config.toml
horizontal_flip = true
conditioning = "text"
objective = "flow_matching"
text_encoder_width = 256
text_encoder_norm = "layernorm"
text_encoder_norm_position = "pre"
text_encoder_mlp_ratio = 2
text_encoder_positions = "learned"
cond_dropout = 0.2
logit_normal_time = true
residual_init = "scaled_by_depth"
optimizer = "adamw"
lr = 0.0015
final_lr_fraction = 0.05
Rows from block 7 of the denoiser, named by matrix and row number. Rows with one number belong to one channel. Each number is 128 + 24 x the weight over its row's rms, rounded and kept within 0 to 255. All counts start at 0. Numbers have three digits each. After the name is the row's rms in percent of the matrix's.
# convs0: first 3x3 conv (model.mid.0.convs.0.weight, 128x128x3x3), inputs 0-12, a 3x3 kernel for each
# convs1: second 3x3 conv (model.mid.0.convs.1.weight, 128x128x3x3, transposed), outputs 0-12, a 3x3 kernel for each
convs0.52 096:093122078106125086083108158119120111163158127140141171170133140182140124166122142119114113126127142103116146122115112140113110149140135107079105129117125115127109134111103139149106118168138117110118129137147181132119145110126112109082125140154122133136141142138144144153146115123102104147093115115135124120118116138085120085096148106117173147120109152
convs1.52 100:177154149156125159077099162163117084160128127139124182130145120124126085102096069169154162161156129188163136138108107152126101131136135134119136162129115168151135107141135100127137127133150146126125138126144129134129128135126167150170166148145123137130111120133110108136136165161113164162111115132127091161153084130149107112123127116127129116105117124
convs0.53 102:105132102153142087125149146152126163150128111130139120163163093122123118114165125131139120119115098141109123148128103114120089141119136116127124154099104115145147120092130146107141152119121107140114104134106102141137180152110141105120116105125112120146145102116164134138092129128138131116166157092162130147106122101110105119140146123138126124121152172
convs1.53 106:126151126134097090148110090152177116127124117132120126074089090114143121152141116185132127153135145145131113163127116151106127134098095142140159146120146098091123118112121129135130112122127135102122124086117136114140143167155140145149152123121155157114122141123099120104154146150130158140146142149129116129171119167155109130118159118118154110132154124
convs0.54 110:147117083143087066180167113192189121125148117153161122150109116125149138066103175125122185117138149074114125169137103119131116126171146158143137142118135132108084137134114146134118137123135130115136147129149142142146162143141087136129066090137124153100153125119133131151093140169103103131135134108062114160094133181093104134135160093179131112150133076
convs1.54 099:163111126166139157115132134170143091154134116176157164095153193093125151100093114150162130163149129180157160165132112155141106143135110143142152126129100104107081120118125126131122125135139126109140125118138110123126155163168167142168179132135141130087160120085162124101146130095166152135131108152126148193083130148116157085127126121116132123116133128
convs0.55 114:112138137120138082109139137181151138147142157092108135105101090105081119123102136139117146115119125149133144177181170157147135119106136167170177123132144093100104160146135119142161130099113132117124137114093110122117148156171097116136107106113154149143124143170126105140101127127088109152157156134067073119081115112088095144096116114142113116139155120
convs1.55 108:150111123154142122145161176126138112154154116159153124101140172127137122127143166104087081120093158149116133156122097149124081117133109164172135112121130101103089129132134114126143132119125131120142147134111121150147175165165148131129128126139133128095128131151130111112130093104141130149162149202092144152149124133134102096109119118144145130138137128
convs0.56 103:107101129119150173179175144133159164144132149174191171130135129092138131134138097186129076136122091111079102096115130118121120173174127132147116101119130064084095126128131112146133125096110119130129094127121122112104169147147129115112177106127161189171136179124135179129169172137079106114118106149154114092128092117116094134110095134111092136120099091
convs1.56 097:077086151111134151132152114149150143122155145120163128155148133111116121073090134102116127146145137201181161136089100147132141123146134141152135131145127127134135119135129147127125153107115154118114167135136143139144129125148155141155159141149112141123102131117146145140125145165138141162146105127128119120098119109097121099107121131110131149145163146
convs0.57 114:136108101080137195142128166124146177149117150159155171123132098142148152135112140130129122139118122095114122155149143107119182172152149164143169185158133145129148142128159151113125111081130136123117117132162119120128160139110105067103161124122169157149186153128127124170115136118128109097086084111150144110131128132086114109117101115085095120119101099
convs1.57 109:116119110092135199136122120120155147080121167113148150124129147126150202109112174152164206161148112146142170128106103119134159133128138117114110170110058103117114128147137166137101128129106128111106121131152142116132129136115167169152173159122121131124127107072137128089144135153166130120131140115145144127095133129094110106117123134094112160131128120
convs0.58 080:154159178154120151149124132205126174143108131102119164140122159111112072184176088078099096075088110113116117155151159147138128118149149129132141128142129133191143154133147145127145113124121094154128091108107133086138118140128133133130107134130138118138152148143095160129109123125137116118092096083140153100110136075126169145104152172108121142122123169
convs1.58 087:153154139150144098133114132141147190111145149142142128105074084176138136160085084186160169163126131158140120089123127107117131145107125093122131106115146136107122127148144100118134106126124117103124113122124108104140214152212160094150141108142116153164113128115097132120165133132153120138174146141050111081151159143152156151110123084102117092115134115
convs0.59 093:124145121124126101151165124098095095093090098111129091135105103093083086094098135161086099123118128105106156145136133123138140112140129109103115129122089136103125112098103097124115105118098130170123141157158142132110169135174113118154113121102111093064081066090079061064140113143134128141130140166104103120132113144124118129106138106142127094100096059
convs1.59 100:168155118170139128146124124105088097121111098137098075123109111135140144124149174133163144132163151129129134151126092132110094125115098124099104100099083122109086107117131109115103110103090146148141141140159146162177105121142104125133138134128129123134138129119148127110115089091149112110164147142089082086099085082096082088156156143155153156134142147
convs0.60 102:131102081141134110129141127167155127116131136120119167109140165076157156134096099133148177103134131108110096158130117111106157130129187134142138159156139121134158162136132148133126139125151133113108145149140120161160153132143128116106132091075144148131121140103189145163119152152132113104139137104087109173106092131138130144121118119128133119119116113
convs1.60 099:146161135147134129097150140117175134140137112153170163092084163114142193107116164156136142142129137145113134139117119141122133145124130149160116130126124121103117144151117128131114129143128123102123169143134167147125137140136161153159139138173147140108147126099147138124182173115158139095102128138115136110116137159150152119120132127113128120129150131
convs0.61 106:161194170129180152110123137166200190143155155130150135182161175143110139140105124130106130139122136139159151150143152109130127125105135123120083119128103157171147119097093117118093119146139139137142122119109097099097135165153138110104100087072122112121117117132133148160132107112154147135150149157133156138140131129150089108106139103085125099090101118
convs1.61 105:136154124091095099122105121149186152128143136130088095133133152126142151128126128118090116148152168108129143159163163117120148105076087138147163136141134152156123108102123154145135130157144141150145108116127125106130175176165164149150130112136116106131107096084090082052124122121129123116141146131130158132124148131114107106125144100117124099131128125
convs0.62 091:108123118119162116117158107118127137077175164089168141191124124175150108194119083169109127153107135152152173124116128123118108152174137099119059109105092089111120153149159125125148135130163145107151131126128145136112177121168158092121145116115134154142123123140130132167164133150152121105135120141143120141137123157150138171114121124138150131130130098
convs1.62 091:131124143096106122080097100130095125122131156140122156118122058115137090104126114187182144184185140138165139112096068099105094099103092154144108134127110140133149135131120154144108144145137142141151124126140131131125136159177157172209148150174105103146115126153124130142161134105171121113122109150075104118090144146126154149114109122115121116117126109
convs0.63 101:145145107116137110126129090143169134124136122124174123142117151134081154169093069081074135129104120161144124189138121114144166151154125092073114122123109126129128125125141153146139139147120145152129141138108138118137154120130127111106101096122114159137100127126146149145092129135156105086106127157109072157102099114104137152117141105144157110123139089
convs1.63 100:189159137138125095121108074139133163144132138189152138118116088118129132101097126181145143181147164089125176145129107134128111143118097122124105136139136126125115137152163156144147130150148114126126120126115144131110142133116148151136182144148089131152113125133133131124144098107185116103153138141089110129107149151155148129113130123103128121116124115
convs0.64 116:131160096103140140085115145118149162156153152129120133131121069084114150126102088161122125123117117121084077125128107116114123120116141142142143139122114087135146132113141095102114095099099122153136135123145099131108111113116100106136049066074139141173129121143136129168139111145102085082140119120147125140152110110094126120151151122099102107102117129
convs1.64 133:103123083115134159112105109137154142189142152091107108112124134116150195152161127090078108119104113161141147135131131125111135131139100147146153145110094138138132119120136119121125116125144113133135135134144127133124159179153103136125109126105153132135093088074075094119125118150132143136153157143154148155136121163092106145096112106138133144111122127
convs0.65 114:122111113120123118132155124144149125130140130150181124098135188154142135124109159129147152160127068122142152139132108143160117133176143134130115155138099177173117107138155155129145139165106127145125111144163107119139139131147122093131117101129104120117148135087152161139100132118146126106122095122156141124102102133103098144125110114101141160121114110
convs1.65 101:092133181114104144140120068109142150135113092148158122116148156100141197094101157145127102119135116131127163171166141151129137162150106144113115161136103118136152122124136138130127134138146128132133120113139150143111143182162120144146143146116132156089142151100137129105136148152156149130149106114133138147134128136161150145113117137121131124115137123
convs0.66 088:130100103139139109116113138120113125100130107132170097160143154147142143120097113161111109144092137106136172160131133140092093121098092148131083136090092108112076123156113108115119087100131150148159139125135164131154168137146148138130138120123135113118136077104145131108125102125132102109140171146154072096154144134132159152106087131132141151118142106
convs1.66 077:099104137090098151130129116109112122104130141137142130165197120115160084123150137116075114162129137185152138178121114123109145113137150180150116149124113104131152138130134157139116162143132165145141142110140131122138159157139144130139151151146107115135117134132123141135112090121136102107156107109164090138138095122131091159134126134132142137133129121
convs0.67 092:101134100118109129126159126104106119088122126130122137166117085144121097140124149148124123118137162125123161144156180162157159121146172070099091135105097137140128127082106112117103106115138155142142133141148115144139149148150132128149122124127098082064073087102092087103133105143139124135135131145117110116109124116100090117111102057106115072088089017
convs1.67 094:117111112136131125133127122101081106100099113119104110142141126153157156171169180155172130116125110093091115149131125150132129146137119148122116148134108136129109162174163155148129125120112116126161127142166143168169087107123100111113136134128099099111105099111103083097129105092151131126154152157116084102113086077110096091136129123134137138135144145
convs0.68 092:141152092158137112111118093098162080089152075066122109138114156157103118167134158155125168136138181184171191153138091117104063128153130117125104104084079108080103096112091118113109140119111161117104122120124123120157153152142099125139127108165096151139113132118131130114114104151136131134132143140138144177136130164155152197121116125117142132098113108
convs1.68 084:136144122119123103160157102138142131147163162134142124129146144131124101128124138148086119142117137123101123109087047127113092111125144136139084137143108119146159123131112135140125118136139121129146117127121126142121144179157139170174118153149117101110102102108125099078148095065142108095151132109102134092118125095120136152131127128135135129133127121
convs0.69 104:137126124112083139123147170094148132074108111134094095115104147127108129104107100175131105148127074139103130131138144143131092113107097122119126123115096112075112127140140122118143121090096159130119141114132098112113148166152138133130133124129132148147134125122141114101128133122121117121068116152135138067147114109072116133093086124135094170128157126
convs1.69 089:048067136097134159153156117134171176120145124126136112184182110127144138136141167076067136114100139147144166135148126100133151116146164166165120129125114095125151156132117126106103129122136152136119133133135130132129182180151138133104128123125117141131149153123166148120113102163136111139152124122116114084147138118154135162094088119121125136137133118
convs0.70 089:121090100107095089117146116125103109100099111114131136114147175129124161108129135136150153120092129118127112104097144090081099102112140125113086097085072127113097141148150141147152185147133150146121130115137145116138147135144124137140156139130159152156134152145170126162143122141128120097132078133187147134136122115160152138139088117150152156150123137
convs1.70 074:093122117120144095128156121074136155089148137119160136116111145108103144131106159117095158138115151121114128088161134117150135121149127128151093139156120115149108131106087132129117132123110148145137144134123147136129147154138168154137142152140128131101126123073112120075120115149117116148093096133117172095117166093136157109102102102111109107115114124
convs0.71 093:115111113150166124124121123140148109132136094122124081126158138145112123124125135195141144131106146111089169108107118137150110102094095155141097123117105122088098162154121157142097133128124117080141130123131118129125159149144118113168134122124134139111157115138128122137122085118112093112115131110199126087146120151162145156127071123110118089134161141
convs1.71 106:137063096132114103142146129120126127092133125144143107090107085119132085154172156075165183111144189108134144135127138122145144094149156150170123132113094129106101132157138140134118130129126158128129143136132128134143124123122151131132150129114094106116109110113106113093134147128112110105109138139126122113125132102146117133151088110132109115124115130
convs0.72 101:137181138093167158118102118161188150111149142097072144139138132150116118147149106138106151165123138138155119125142114122132161108099139118148128144155130154131135114083118134150127132159108150136114110150132135118157140161178124123115160144121145138138109103122094142120112091106163150128136158138104070099108088127120093077145161124120164150128146146
convs1.72 103:123163098077126123139099102115179116073147134127112125123124151144144152129149128135044095162121105093122115129162161104129157121077123139159157129120100099133142113119140154131125114146110117143140098133140147104140138132122156158148117114169131128143090089105075105097134095094143108105143166146167161139128154115142107130124134126110129125145117114
convs0.73 103:161106126163155172148140159122129132136114163101121169122145169122124162141140147115108135107087165151131161108121142159169181092130152129143141076124163105148147108132110093137131103139101114106100162138051123089085103128143121114119139087105086106133088119167106094113153130102142133083115129094127080096125136133121074110120112100132118107129149143
convs1.73 113:120113109148126097137102108138128117130119119119123127125137158120101098113126146103126149084128166126124116131110103155099081149117128097133148065132187151158161116133145082141178110142140146140117163110059143127107127156153099121145124147169124137143135136163122119146121137154096139151118101116130125126157117094152122115118099092149131114125119114
convs0.74 094:151096121122102140144108111106166128144139094144159156098089166114102077166137127139126146141144126131129161128141119124115083156155120106131097141117084123093097099122127127120108121120126145126108106126103103132119143107141109121115168153149165171144137132120129144139180132118127117099090103127150123114112123112114151134101072117113113129090101116
convs1.74 080:094119165104136152128125081102137151101136135106148131163149116123113109087060085112085061125116093147139159129131125171163166155153139138145134152139118115153172112136119132132134139149138177134138162140149160133128133153181148173172168158150101148127108153120134165120117133112127114118150106098115125143141132105130150136101117130105133138110137131
convs0.75 119:108077130109124115130164148130120091134136135162189118115090119087105131090083085166153114107132143138130134125115128111120116111130130152127102110125131106119107128129109097108131132110111119137159125127094116107105119177118120083056117110098146147132097126133145162131159126134101084128124082145116139137151145151141084086096139165138150126101112105
convs1.75 116:093092159130107103121136103152115101118101081070113117184189141169149093152131100143120107149118129163122122112123154144136141118135133137133133085147178150153149097102118102132149131122135151135155171121124118129145127137142149120144151124129088131133090132126130125150131145137111110130113066118134096134133112132139126126142115129139132126129134120
convs0.76 095:142122098123128097098108078099133095050134149115162103168120104149153129148124144130112138155127142100111089123134101104150173100140142133137090136131113134111098170161116170158121145144121133138128182146144135145134132134145130127110115099131139116092123105120118136108122080153142073110157089114086124137131118147119108137119141111145113102135124126
convs1.76 094:134131101099109148088084118088115100077115139136137138102131160098125125125111124154169180161168139124164156136161169091114130116113128132129116096105101111121089123130117141153124130151123135128139116101121131102118125153144122149144140151139116105111149130137129127117170148076178152085125135113094149190046111177093105127131128123119130136116114130
convs0.77 101:102137136162145113114151140135137133140187144147143108118129108141093083154114128162090118136093094176104149114129156169144102159130159136136123121167137118139117145145114085119119130127141113136148141102096124124103136132132122108091102105140132150148063138141095143142116118098087135127104126108128079142177129140128086132103134129143138103107119126
convs1.77 104:115088112166116081122130156128128151169150122126118124140126133128145127147131114153136114124143108165172107132128123133117084121099119126133139122118152149121126103114135086104150109128143148132108163139093149130126140158155160154147155149157097122164094132161090108113123145164107110135155137116159126120184138106154147130106115104148142101110131117
convs0.78 093:114129133131120131120158129110128087098107084118093058125117139144112104150136095155119127120095100166111115113114106123109115124123099118148093129111097130090119161136137156077132158105123119119157106108142130160127133135124118087117116139125156133107147123079154121126135152134121152141109124118144086162122115178106149190153121155157148138194194145
convs1.78 096:139127124130129092111163087100162164117147143163194137107098072112096112146113156098124177097113167090078128106138101109127140080126150144152109134131121141104145150124124126121129121097142140150104134142105132157094107156125142177147138150143128134130137141116158148099145145114136139108125130113088131129101137112144194127131119119127135130117145122
convs0.79 106:096176168139154106133133119140181156134178132152167134137119117131110063136107099140071126147106135154136160085140169147127136124141141146142107094137148092118155168126114120109152115147131127154164112094110134112120144165163129109084137096091170144110101125128096135160172117126129131159150140128088080188145129135132122128082134135131156118106152083
convs1.79 096:110125091106114086100114170130161138137133092111079084111148140102138122116088099133090109145148124175163101108126130101092097078067114134157160125127139153121086123099119122117138138141126135156126128134129110119156156202167156171153116135158110125140109124116104112091134113116141096091137109103125140132135154140105155172133135102128136105109132131
convs0.80 108:106130153089154163116106086104180159136153139165163125116110112080107077110061087157133103124105133093109161123144130128126157148107131150136104123127143087138168159118123153109117083105167122123121106124138128121114133118119106119088159115090168146127148148131113124148140122124140131127094149143091089145087108152113138131082113096076106118112163115
convs1.80 099:135122068100138157125170201161163105122127123110091113159154120149147140132138152125119147173151140170146128097089094100097134096102166101139152131101103137101097097115134133127120142126112125125118116106150104119169166177134144136134119128168109122138113121123116102080096075112111082099140113098148134101121153160113133166140124086104131119118140130
convs0.81 111:075122115141118088097130119162140154166091154111150177122112086067111098083111126127119135101131135149148140114128132134128131098111114108097134092124155104152133127116125071110150124130131118149138126134092125112119157162093109129094110097101150143131119133156142161120167162128109112123143090105112137116154148120144079103120142139144148121114114129
convs1.81 115:130151153163135121104106126109137115123142121103145109133130130162140106106105151130102130060090131148136106143133122144154120089123130133122112095162156147186132123106104100136157147148123162157150189113084110097119128111126142118111141128115136137103111134118119108125112149134096133126129125141140154110144118074133114084130146128142124109131133124
convs0.82 104:157128121134111141094160178138164145164171154131149185087103124099125110117142088129152162121140120136122124174139106155126130118144185121156178133143151190165140117146143121103113154105067151115082117115110120140141158112117106110117110125119114149173126150124166162130108105155143158112161107121171107097179121147077108161157134093144136151128159141
convs1.82 099:097111161096125122141127066108150138111138150152137128088106128163111119134141152191130106098116170103112202112096138117097092138126078143146119124145115071114155150142121118123140093113151089085142135111105185146076148130139146135150131112121174160123125115135102100124156123101093094153091092154107121134158161082153137058122118130110138131136155129
convs0.83 074:144142128144152135142151165172147169132131136155138157162119136128105144112116072150071108142081118137103097173159122121113095140152126116114137126148136091144093085107098096132124126128123115134094133141142133138144142151117164124129152134154101116122096134113115101133066104107102131123096088108150165164181141149137111132116138113133137119110139109
convs1.83 071:157156131116129130095110113126121112126108109126105129082127119126140147131132142126122161150131160149158141133144123131152144115153143146136125129120128106118116145123142125113137135130148123125131117135139118140154131106083113088088125112131135143139119132113114124117176166164153138151169158188078072095114123126079091122115110102117115106114097093
convs0.84 110:141172141128108136160173142140159135152154154117141161126119126099090128089117023124104103100110097100112105152159132135137127129144142133160136129127142132124144155139119143161152112112090105101110141117082153126119105126114081087069134119091128112142147130157127117134142122131173146143145124121110102127115106114112105130148161168117144124102144122
convs1.84 127:142150127101134099109102103146153164083131145130117112127115156094093101096110093152140151166128151115105103136144143145149139111130147080116134114125180152149171128131153128132163130131154142117096146135107125142140144133134116128131175171157115137144154158197105125162135131151134124123123104100172126137200157159131094134142137122122136118122113097
convs0.85 107:161154086115162090066146146090134111093138129123170102148125121117127153096106112101107115135090154169155162136147092129140108131159150069062081087098105144133092164125132100126121107105127130150107150147111142147153148110116136096128090101098131135144116111127120140116121142123118120117127139118114099139131111154134105172166163092145155130114155132
convs1.85 114:174169144165131114136113089160109115178137145132125129135112081118099065144139142145115132153150166138135128152113096124091084115119161145111067137123120116125163139148125129149143123141153132136140141123101123130117103122111135138143145152160122118135128143128134112088141123117149132121121100099125118105094109097145146162103138147101134137102119104
convs0.86 096:126137142198155143173165166110145116156166129140144103169186173216135127117101117139100121122113113141103132175158156187162122136147118136147116123162123124109089115145120125143131136137115090085097079087113082099132136128134146112131142155152133145140174120139109126100108130135073101152133113138074120143072119158104081130145143168095137150117118108
convs1.86 097:127129187149138138135125118139105144152148163112123152137146163095103070096104068161133128162140148137142141165138134157150131162157141132092052172134111151132138118125142131123158128126146114112122099128109114137119129132130132148134160154153134128135112118177112110177143145156141137174140108129146118146146125124125127141089106139116129125093120120
convs0.87 097:130143122137151140118137120122122109143133127125097093110115192140139151131117130089118182115100117106103073140130096110106114107096104130109114142137132109113131112107112166128138137114103122146115136119100117101118139153135116124143113116117123124134135145125146128120160161102166142156156148119099183158110165125103122088119155096165145127137102109
convs1.87 097:095170155120127139128142144154185118134139075118150120138117173103125143115109138169095128129109137113096144159140184157123124160143153153153161152141140133140125123117096126126115137135123129109148146117131136114120141163200115122152123143152168152076150138112144124098131158103132156108134156116142165128157136137136132143116160116115137118116135118
convs0.88 101:154116101156131135175166169187172149169135133100088102109082052111131101089123134128153148124129129125130086171162128166151138124092143159173138112114149094113050124111092091126110109126102118133096134123101116115113148170151153154109146126111154157165130143144111103076132124164093102105113117114104120125108129129118104053121112091119104118110089125
convs1.88 099:108118111118120153139151160202154106170131116103103120156182202107118107140122106125074088147124106138148146143136143115101098155143121163154144130130129116125124114120120117135127127135133131121139150107118148110120191185188110112170104108171128118093134135141127139149168122112153147139132137136159114120158098120143118149121114099130127118121127132
convs0.89 101:118109132160146135152153198132104111114135136083122109119139167118100096172093103129090083083087138129109140102138133139128115119159179097132106112139123112148137100137142121111115154146110118143122103116118142137158158146154148116105165146089082124131119124104146153120101102106108147129124113110166171139138135141156141105144140164164160183112125134
convs1.89 100:112128131086115139135147126117110105158152160115125129119151133132110057149124126198122131144152166168153154083094101161140122131159134139121090147116085105134123161119114138118118148124112100127157142117131135123115122121123179129149144121152178137141129135176129136172147103124063086141091077145124084115165090052156089079120121129115132129140129128
convs0.90 118:147145123114133174132128146130143138164157166151149118142123085193128108145128160136093129171077102159117116123128114128136143155169148139124136175125091155156109124127123153105084111121113111150118103132175100141154134101116118096131110090130131117120174134094139138107139129117128124139110121129120126131091087164102095139123140150101119166101101124
convs1.90 121:077126157074115168106126139141164141151168141126159156085112144074096169111089091172131147157148115128141159125135146141117128166158145171126112197146050165164130160135121158122093137123121077105150083113169106116122148162138121150136137158152129125102141144135120137135170195178148171155128133126141095127145099124122114101096130128096126151104115138
convs0.91 102:108121116153156100098126148120109132133139138123103134129109124144087082147080148166124147125105158107079146128108113129116130095074145150144133124146183085131146176144090132143148094155196111115149123134130158139102149133168139111123114130123166164136097125146105117149121112111117134138139120111106099161125103136150111086088109150139148130135137123
convs1.91 109:141104086139128126086122213119116118127122131127108151123122116111138097152153098153130113176139096166164075103114128096105136114080120105149156103106133150088102111127140115120133140122115134135124125134145102108159141120136154131144133103149107124148123128160083135168118112116099096097094122137147111144140129150102099202156131114129135115076120160
convs0.92 078:136118112153138114128155076146126113126165119110118112107089117120134123124136113133107114154094113163167187164113115123099098120155136111121104127153119143153124123105126091113121151141116132129139135110162170178147138098117130126128145109149114154100155116135149104142175165162152176115196140181150111148148128126128125172102083107110112103101124101
convs1.92 074:137160188131120152157152136099128146143138156133112132098120089093119098082120122138102098143118092140110073127107084123126133144162161134125108139126133135120161125123117154123112141113120151125116124120126140156150132132117121125147145147167143140132132129108133110088146130119142123121116076091133124128154120126164136176125147146130129118138123105
convs0.93 111:109114094128132140152135150163171144174151126113132139158120067100091080102111116147125089145145136086138174134159131134136121135134137131142123135142114094151171134105092123133119114147139099127147104129135160142092128157140119102098123079104167173096158139143122128170104122151116116098127108114129145134095131130120134122082118119132093131105126105
convs1.93 104:159155092124150178100138161124135100147139122137132125164137112150131128143118141119058125126100093186138115167106097151101139115133159096118138146101099143107113107119143143128112156129107169115105125106148095110165136142153148134147128124153121123119126131114082121117136119140125112138142094122148081114142090129136083128142147117114145140116130120
convs0.94 089:129114123115136095127157112077078072079074089106096104117151146137116112118110094120130120119115101101093102092099132098113146116137133148114133139119147157171157149138140175132139140138156127142142127143117092148097135133127141140147121147143164117121159091120129122133136136133158127130155118142116150131117134106099149139144157146136153134162149137
convs1.94 082:138140120131116104139151132096105111074105089096118117124102110143123145153133156095114156133119146131093114150154146132131137135130135135133144127122135089079104110113101126124114109112121150129129129109117140127120138137173122115139137132147152147132156154141131129124132129120138128108128137135108126091114128120113116111116133116102124107100124116
convs0.95 093:104120122146112103134116115119089107146122138060123168117092134112120120119105127063108127109093094117069068154113141158092128045122166097116090125106148124156155141169127120151154141150144138130150126117158114151154110125153175137128127083089111126126108102129108090130098107118118131154140164153116117154139143121121094084103129089089116079107103103
convs1.95 085:146150160111131154092159174119123103120119093123110152109155149165169136162148126191146120142144126114127141132151149122128115150151137130124133136140152145108119157139127130133113133111109112099146123110141127135128175149163117107138116107154172160112145137130123125148138101071107083101096087121084085141183130139174125115116131120124131116114138136
convs0.96 101:140138141149148201119145180102121137143135128111123085085116173144129098130133146109116178136128083140120126136148158147151156124128132099135131152131109153130139124134159147112108123135151137127110092098151094100146115110098118078121125092116142136134153132107141123133165132132148155157161158175203159117146154161136144156132089103078108164109116122
convs1.96 096:102140129096129136103122099124135112122122104086091140113107112115109148126101147162134153133156148113147191119141130111103127131119135152146096166125061126110128160136126151129106125136143098131158105139175162143127157159127128129110131130147156130074115101064074072060159154151138132129146130118118107102148147134135150124104125134113142150117145129
convs0.97 099:115078124093074115163148114165119107172122170181162143151087099157097107080081120126114090147116138105132148150124145118134136133146138170167178164170167161159142114119121117141128121122101121163121126150141104130122094079060104108144141142168112122113158143135152127108100144104119118126123135106112168124105126126115107114115130117107138129123096103
convs1.97 109:152141147174152126144135111099096121090096114124115120132114107139120087160140127139181144143158135123116116131128116134127117154165146087058094120099130119133150099103115122123130112124135139125148114112120115128131145104136130102117160141134130153121154152132152131101121138144135129152120092117139138147136124111127102096110131136125130126120110100
convs0.98 100:120094101115127115110109119096114121127120144115132133167146127177133139167165165143136142133118153135132138119119111120125107117104111113107114112098113104141147080069074055073046084073092099085100111080099091111103125126127124125124138127121138138135128166142148162137139110128131135133128127125113096118112097108120080098115143137139124150159135137
convs1.98 143:147167157130137143108114121117155150161186185171194177108130130125151151127157168111107091111102103109097110126127111118123110120123120105094096096097091100098090108098106091090098101105106112099108098095092112099098117106123117105117122106113133154145157159164138149147134113111143127140150138149132157175123151167111138134126139141135137142119128126
convs0.99 094:126146137133151142134152156090152157148131095157085104121130087126120125111138105126063056122126112110144165109146136176146121173125107121120128100159125115138154114169180118124156116160143144130161144128144134161142137135099124151137130110117117114151153121136129121112134107121178161122129172173165117096159150143131146167083097092123120130096125098
convs1.99 099:112106084117133117153144111147142116130131143114088104155137074168133080161146180139100156098119155163176143141126086157131131147165171138126087163114079120115129140133137129116124134130121117140124109112112113103130156139131132110109137135151142126147138146126120125103103070156082094170164126117169105096199138082142098150124121129119138141137139131
convs0.100 104:103171116125131094064104131154165128106127145080139144118112096147142101184136101122064138165143158146130095159145113173134133085110178124134137125139148115169161125142143136155116152151139161154137138137136149114171100125116139128103134109079100124115113128125111126115108102133113127163155152153120089155123113132151108095119141081118137094107125122
convs1.100 109:164170146114144149093139160131140095134154147101116155126154140150146087188121096191110074171123116105139132110155150105126111158151141106122098118125126120129120130123118130134134124146135112127166122118129143110130154175158127118130114119175110129141105136178096132155165077076159111118092120148084085153139125164189125118135124123127134123109129126
convs0.101 099:123104113053118212141110106093149164148093141146118133122116137094111089090130100129147140114152126114145136136124135134120125157117111093142131151134153121141178141161149138124117115121135158129113117149152126155131116091105147109095167126102145141122150137122116115139138147133165143130094111147164138140124109130136137116105090105083093149076123119
convs1.101 093:135094107092145150148176163142157142090131124090114111179136080184122123167109114109130126164148140122135192073086095118124137141157168107145141153124092107096102112139136135126122127116120135107133127119154142133134147140148115118130137139148105160155112144107129131097130126147100100136137119127130105092162137099125120102121114108107131134130154148
convs0.102 104:094139146131115159067129199100140173120125187104164160127093098145124080118089154130119124126126153138099145108131126128126129120135171096133131115126140151134149131142110122109127113151194131110136128142146128151135156083099161079110134104114134165131147139146128129155119121121120119158151152123139097098138135155143106137102106109115136178084125145
convs1.102 111:103116134093124173048143203132125111129127135089123183137156150126136118154129120128140154147161129178143129110118119098113125100155166126134118156125089131119105143136113132134114141125145128126141132131156130144131130142101146126117151135137123132136126137151102126134144133132136125120092085137113103140115096130113117082115118122108124138088134164
convs0.103 102:113174106121126144172137156131198124161157088182196075152130122123090109087129125126098083168147134132203201136168128148147090191141100130126128120107103107129111123122142143155139114137140114134130122121135139118133144165111114125120100093093144177130151127112127164120146161146144131122129148153139106096155143145152151130098116114108155151110112132
convs1.103 109:109115139118117130141121073168142127144140143101109119164143094129134113135130164137046114153113141169152152152120113141135163102139167142128091153151098103147142111122138138136127152163152155149130129115133106103138119130119137119120151124123120132147119149137129115121104100153139111144192115099155119090125112091102106147129132135120129140132133113
convs0.104 093:145142131115128142155125081162152111117137140107146107144142109186079118135050053149125140180108052175143149170152137125160156149129069138120132183147125110131137147145119173126149135116131164133171126143152171139115114149121111110099102102127105114103147132130123105134121111131139116113143137130115118150123126122138171169083105077111116107160118049
convs1.104 106:159131118129132101114144125086132205109125138175146121127120065118136155152111161139120122161122110089070107158145150124121162128121107109114180136131193120108098114127148144135131121121130160135106104106141113131143148146130137121101148138097084153170104141122125122104115133160189149106186161115091122187078124211119136146117125108103133107109133121
convs0.105 100:118119115112118111123125059096081046108139101122133120081065092109116126092110112114157149137105138131104131128105112144127142145166143104131114137128159138126198134140144144125127163123145118098105132121116176167131134128098125115139123141166090112093120117092125117117130166152106147145134145144104162189129147151145169145110116120119115122146127084
convs1.105 109:145146159134155138096154146104132106152145124194183127125114152097093121094087115191168126158140130124109129090122144119149134143141115087125136125113127129085069133142141131128125154118110142108142126130147120163160088083102129113134190146144129134108160142119180169116157163122140121118101067108101116134095121133098138095110126107125129121126143146
convs0.106 100:142166150184184114129131136115133166110136170171180148099124146117103133126072080143081114110127150150121110142119153166168137140149113147145111130148158121134110157122091115137131129114104131128139151117063129084104153099127173105089148099093142133151106120161136138135119132126129163136167155127121081122181147122149097130147166155154150106136126145
convs1.106 114:121131129138102109117108149099096142143113148132103145092111079117112057162137088159140125095141136123136098131123123129101095096097109143144165101128191146142127129132154124139168145140141148135109169115085122124125127132130148122123138120137109158194087155193079106127118131153148133122165110124155115180162131179120107145115128125126135125128137136
convs0.107 104:146100105085104183132140134134128172146138130133152103094087146140141102105109175097119141132137120107102132195117139147134159117162134153150132159164090173152164094154155142135107124126129125118134108147187098100094132117117095120122087129159119126128171153087099120131119145122143163112154133134165140123126132151135138104102102133081134173123095085
convs1.107 105:117086118094120156122115100119120135111106109133165143119126107135123180151127107145186150133122098093113174172131150127109104146150085139125166161132047115113088110135138150135090116118132133092119102114160131135103154127166117116118169132110131149096128118084118123120131148132132119139120100147169115174149149174148151110102126118116141158127136145
convs0.108 109:117118133110127178104104154121111130050141190070150180140145149144140081166128099116127117147111109158110121105134138098143153117145197112115114132149109122155148102129156132135109133142116162152115110152136125133161153110146162124088161114050122105140115127110120123133142137144141115130130133138166141114142120137167104136137152122111126169101100120
convs1.108 114:115138136107131167118106102068099150114129161108126177127128125128128131137123105181147111180161093122149139106134140104128146140141118110105113117109089090143143151139139155124125122131142134146160134149167163150110132113104136132134136134158108150151094139153082123164138128127136107122093069142104154182098141123127117084089129128119139136141130130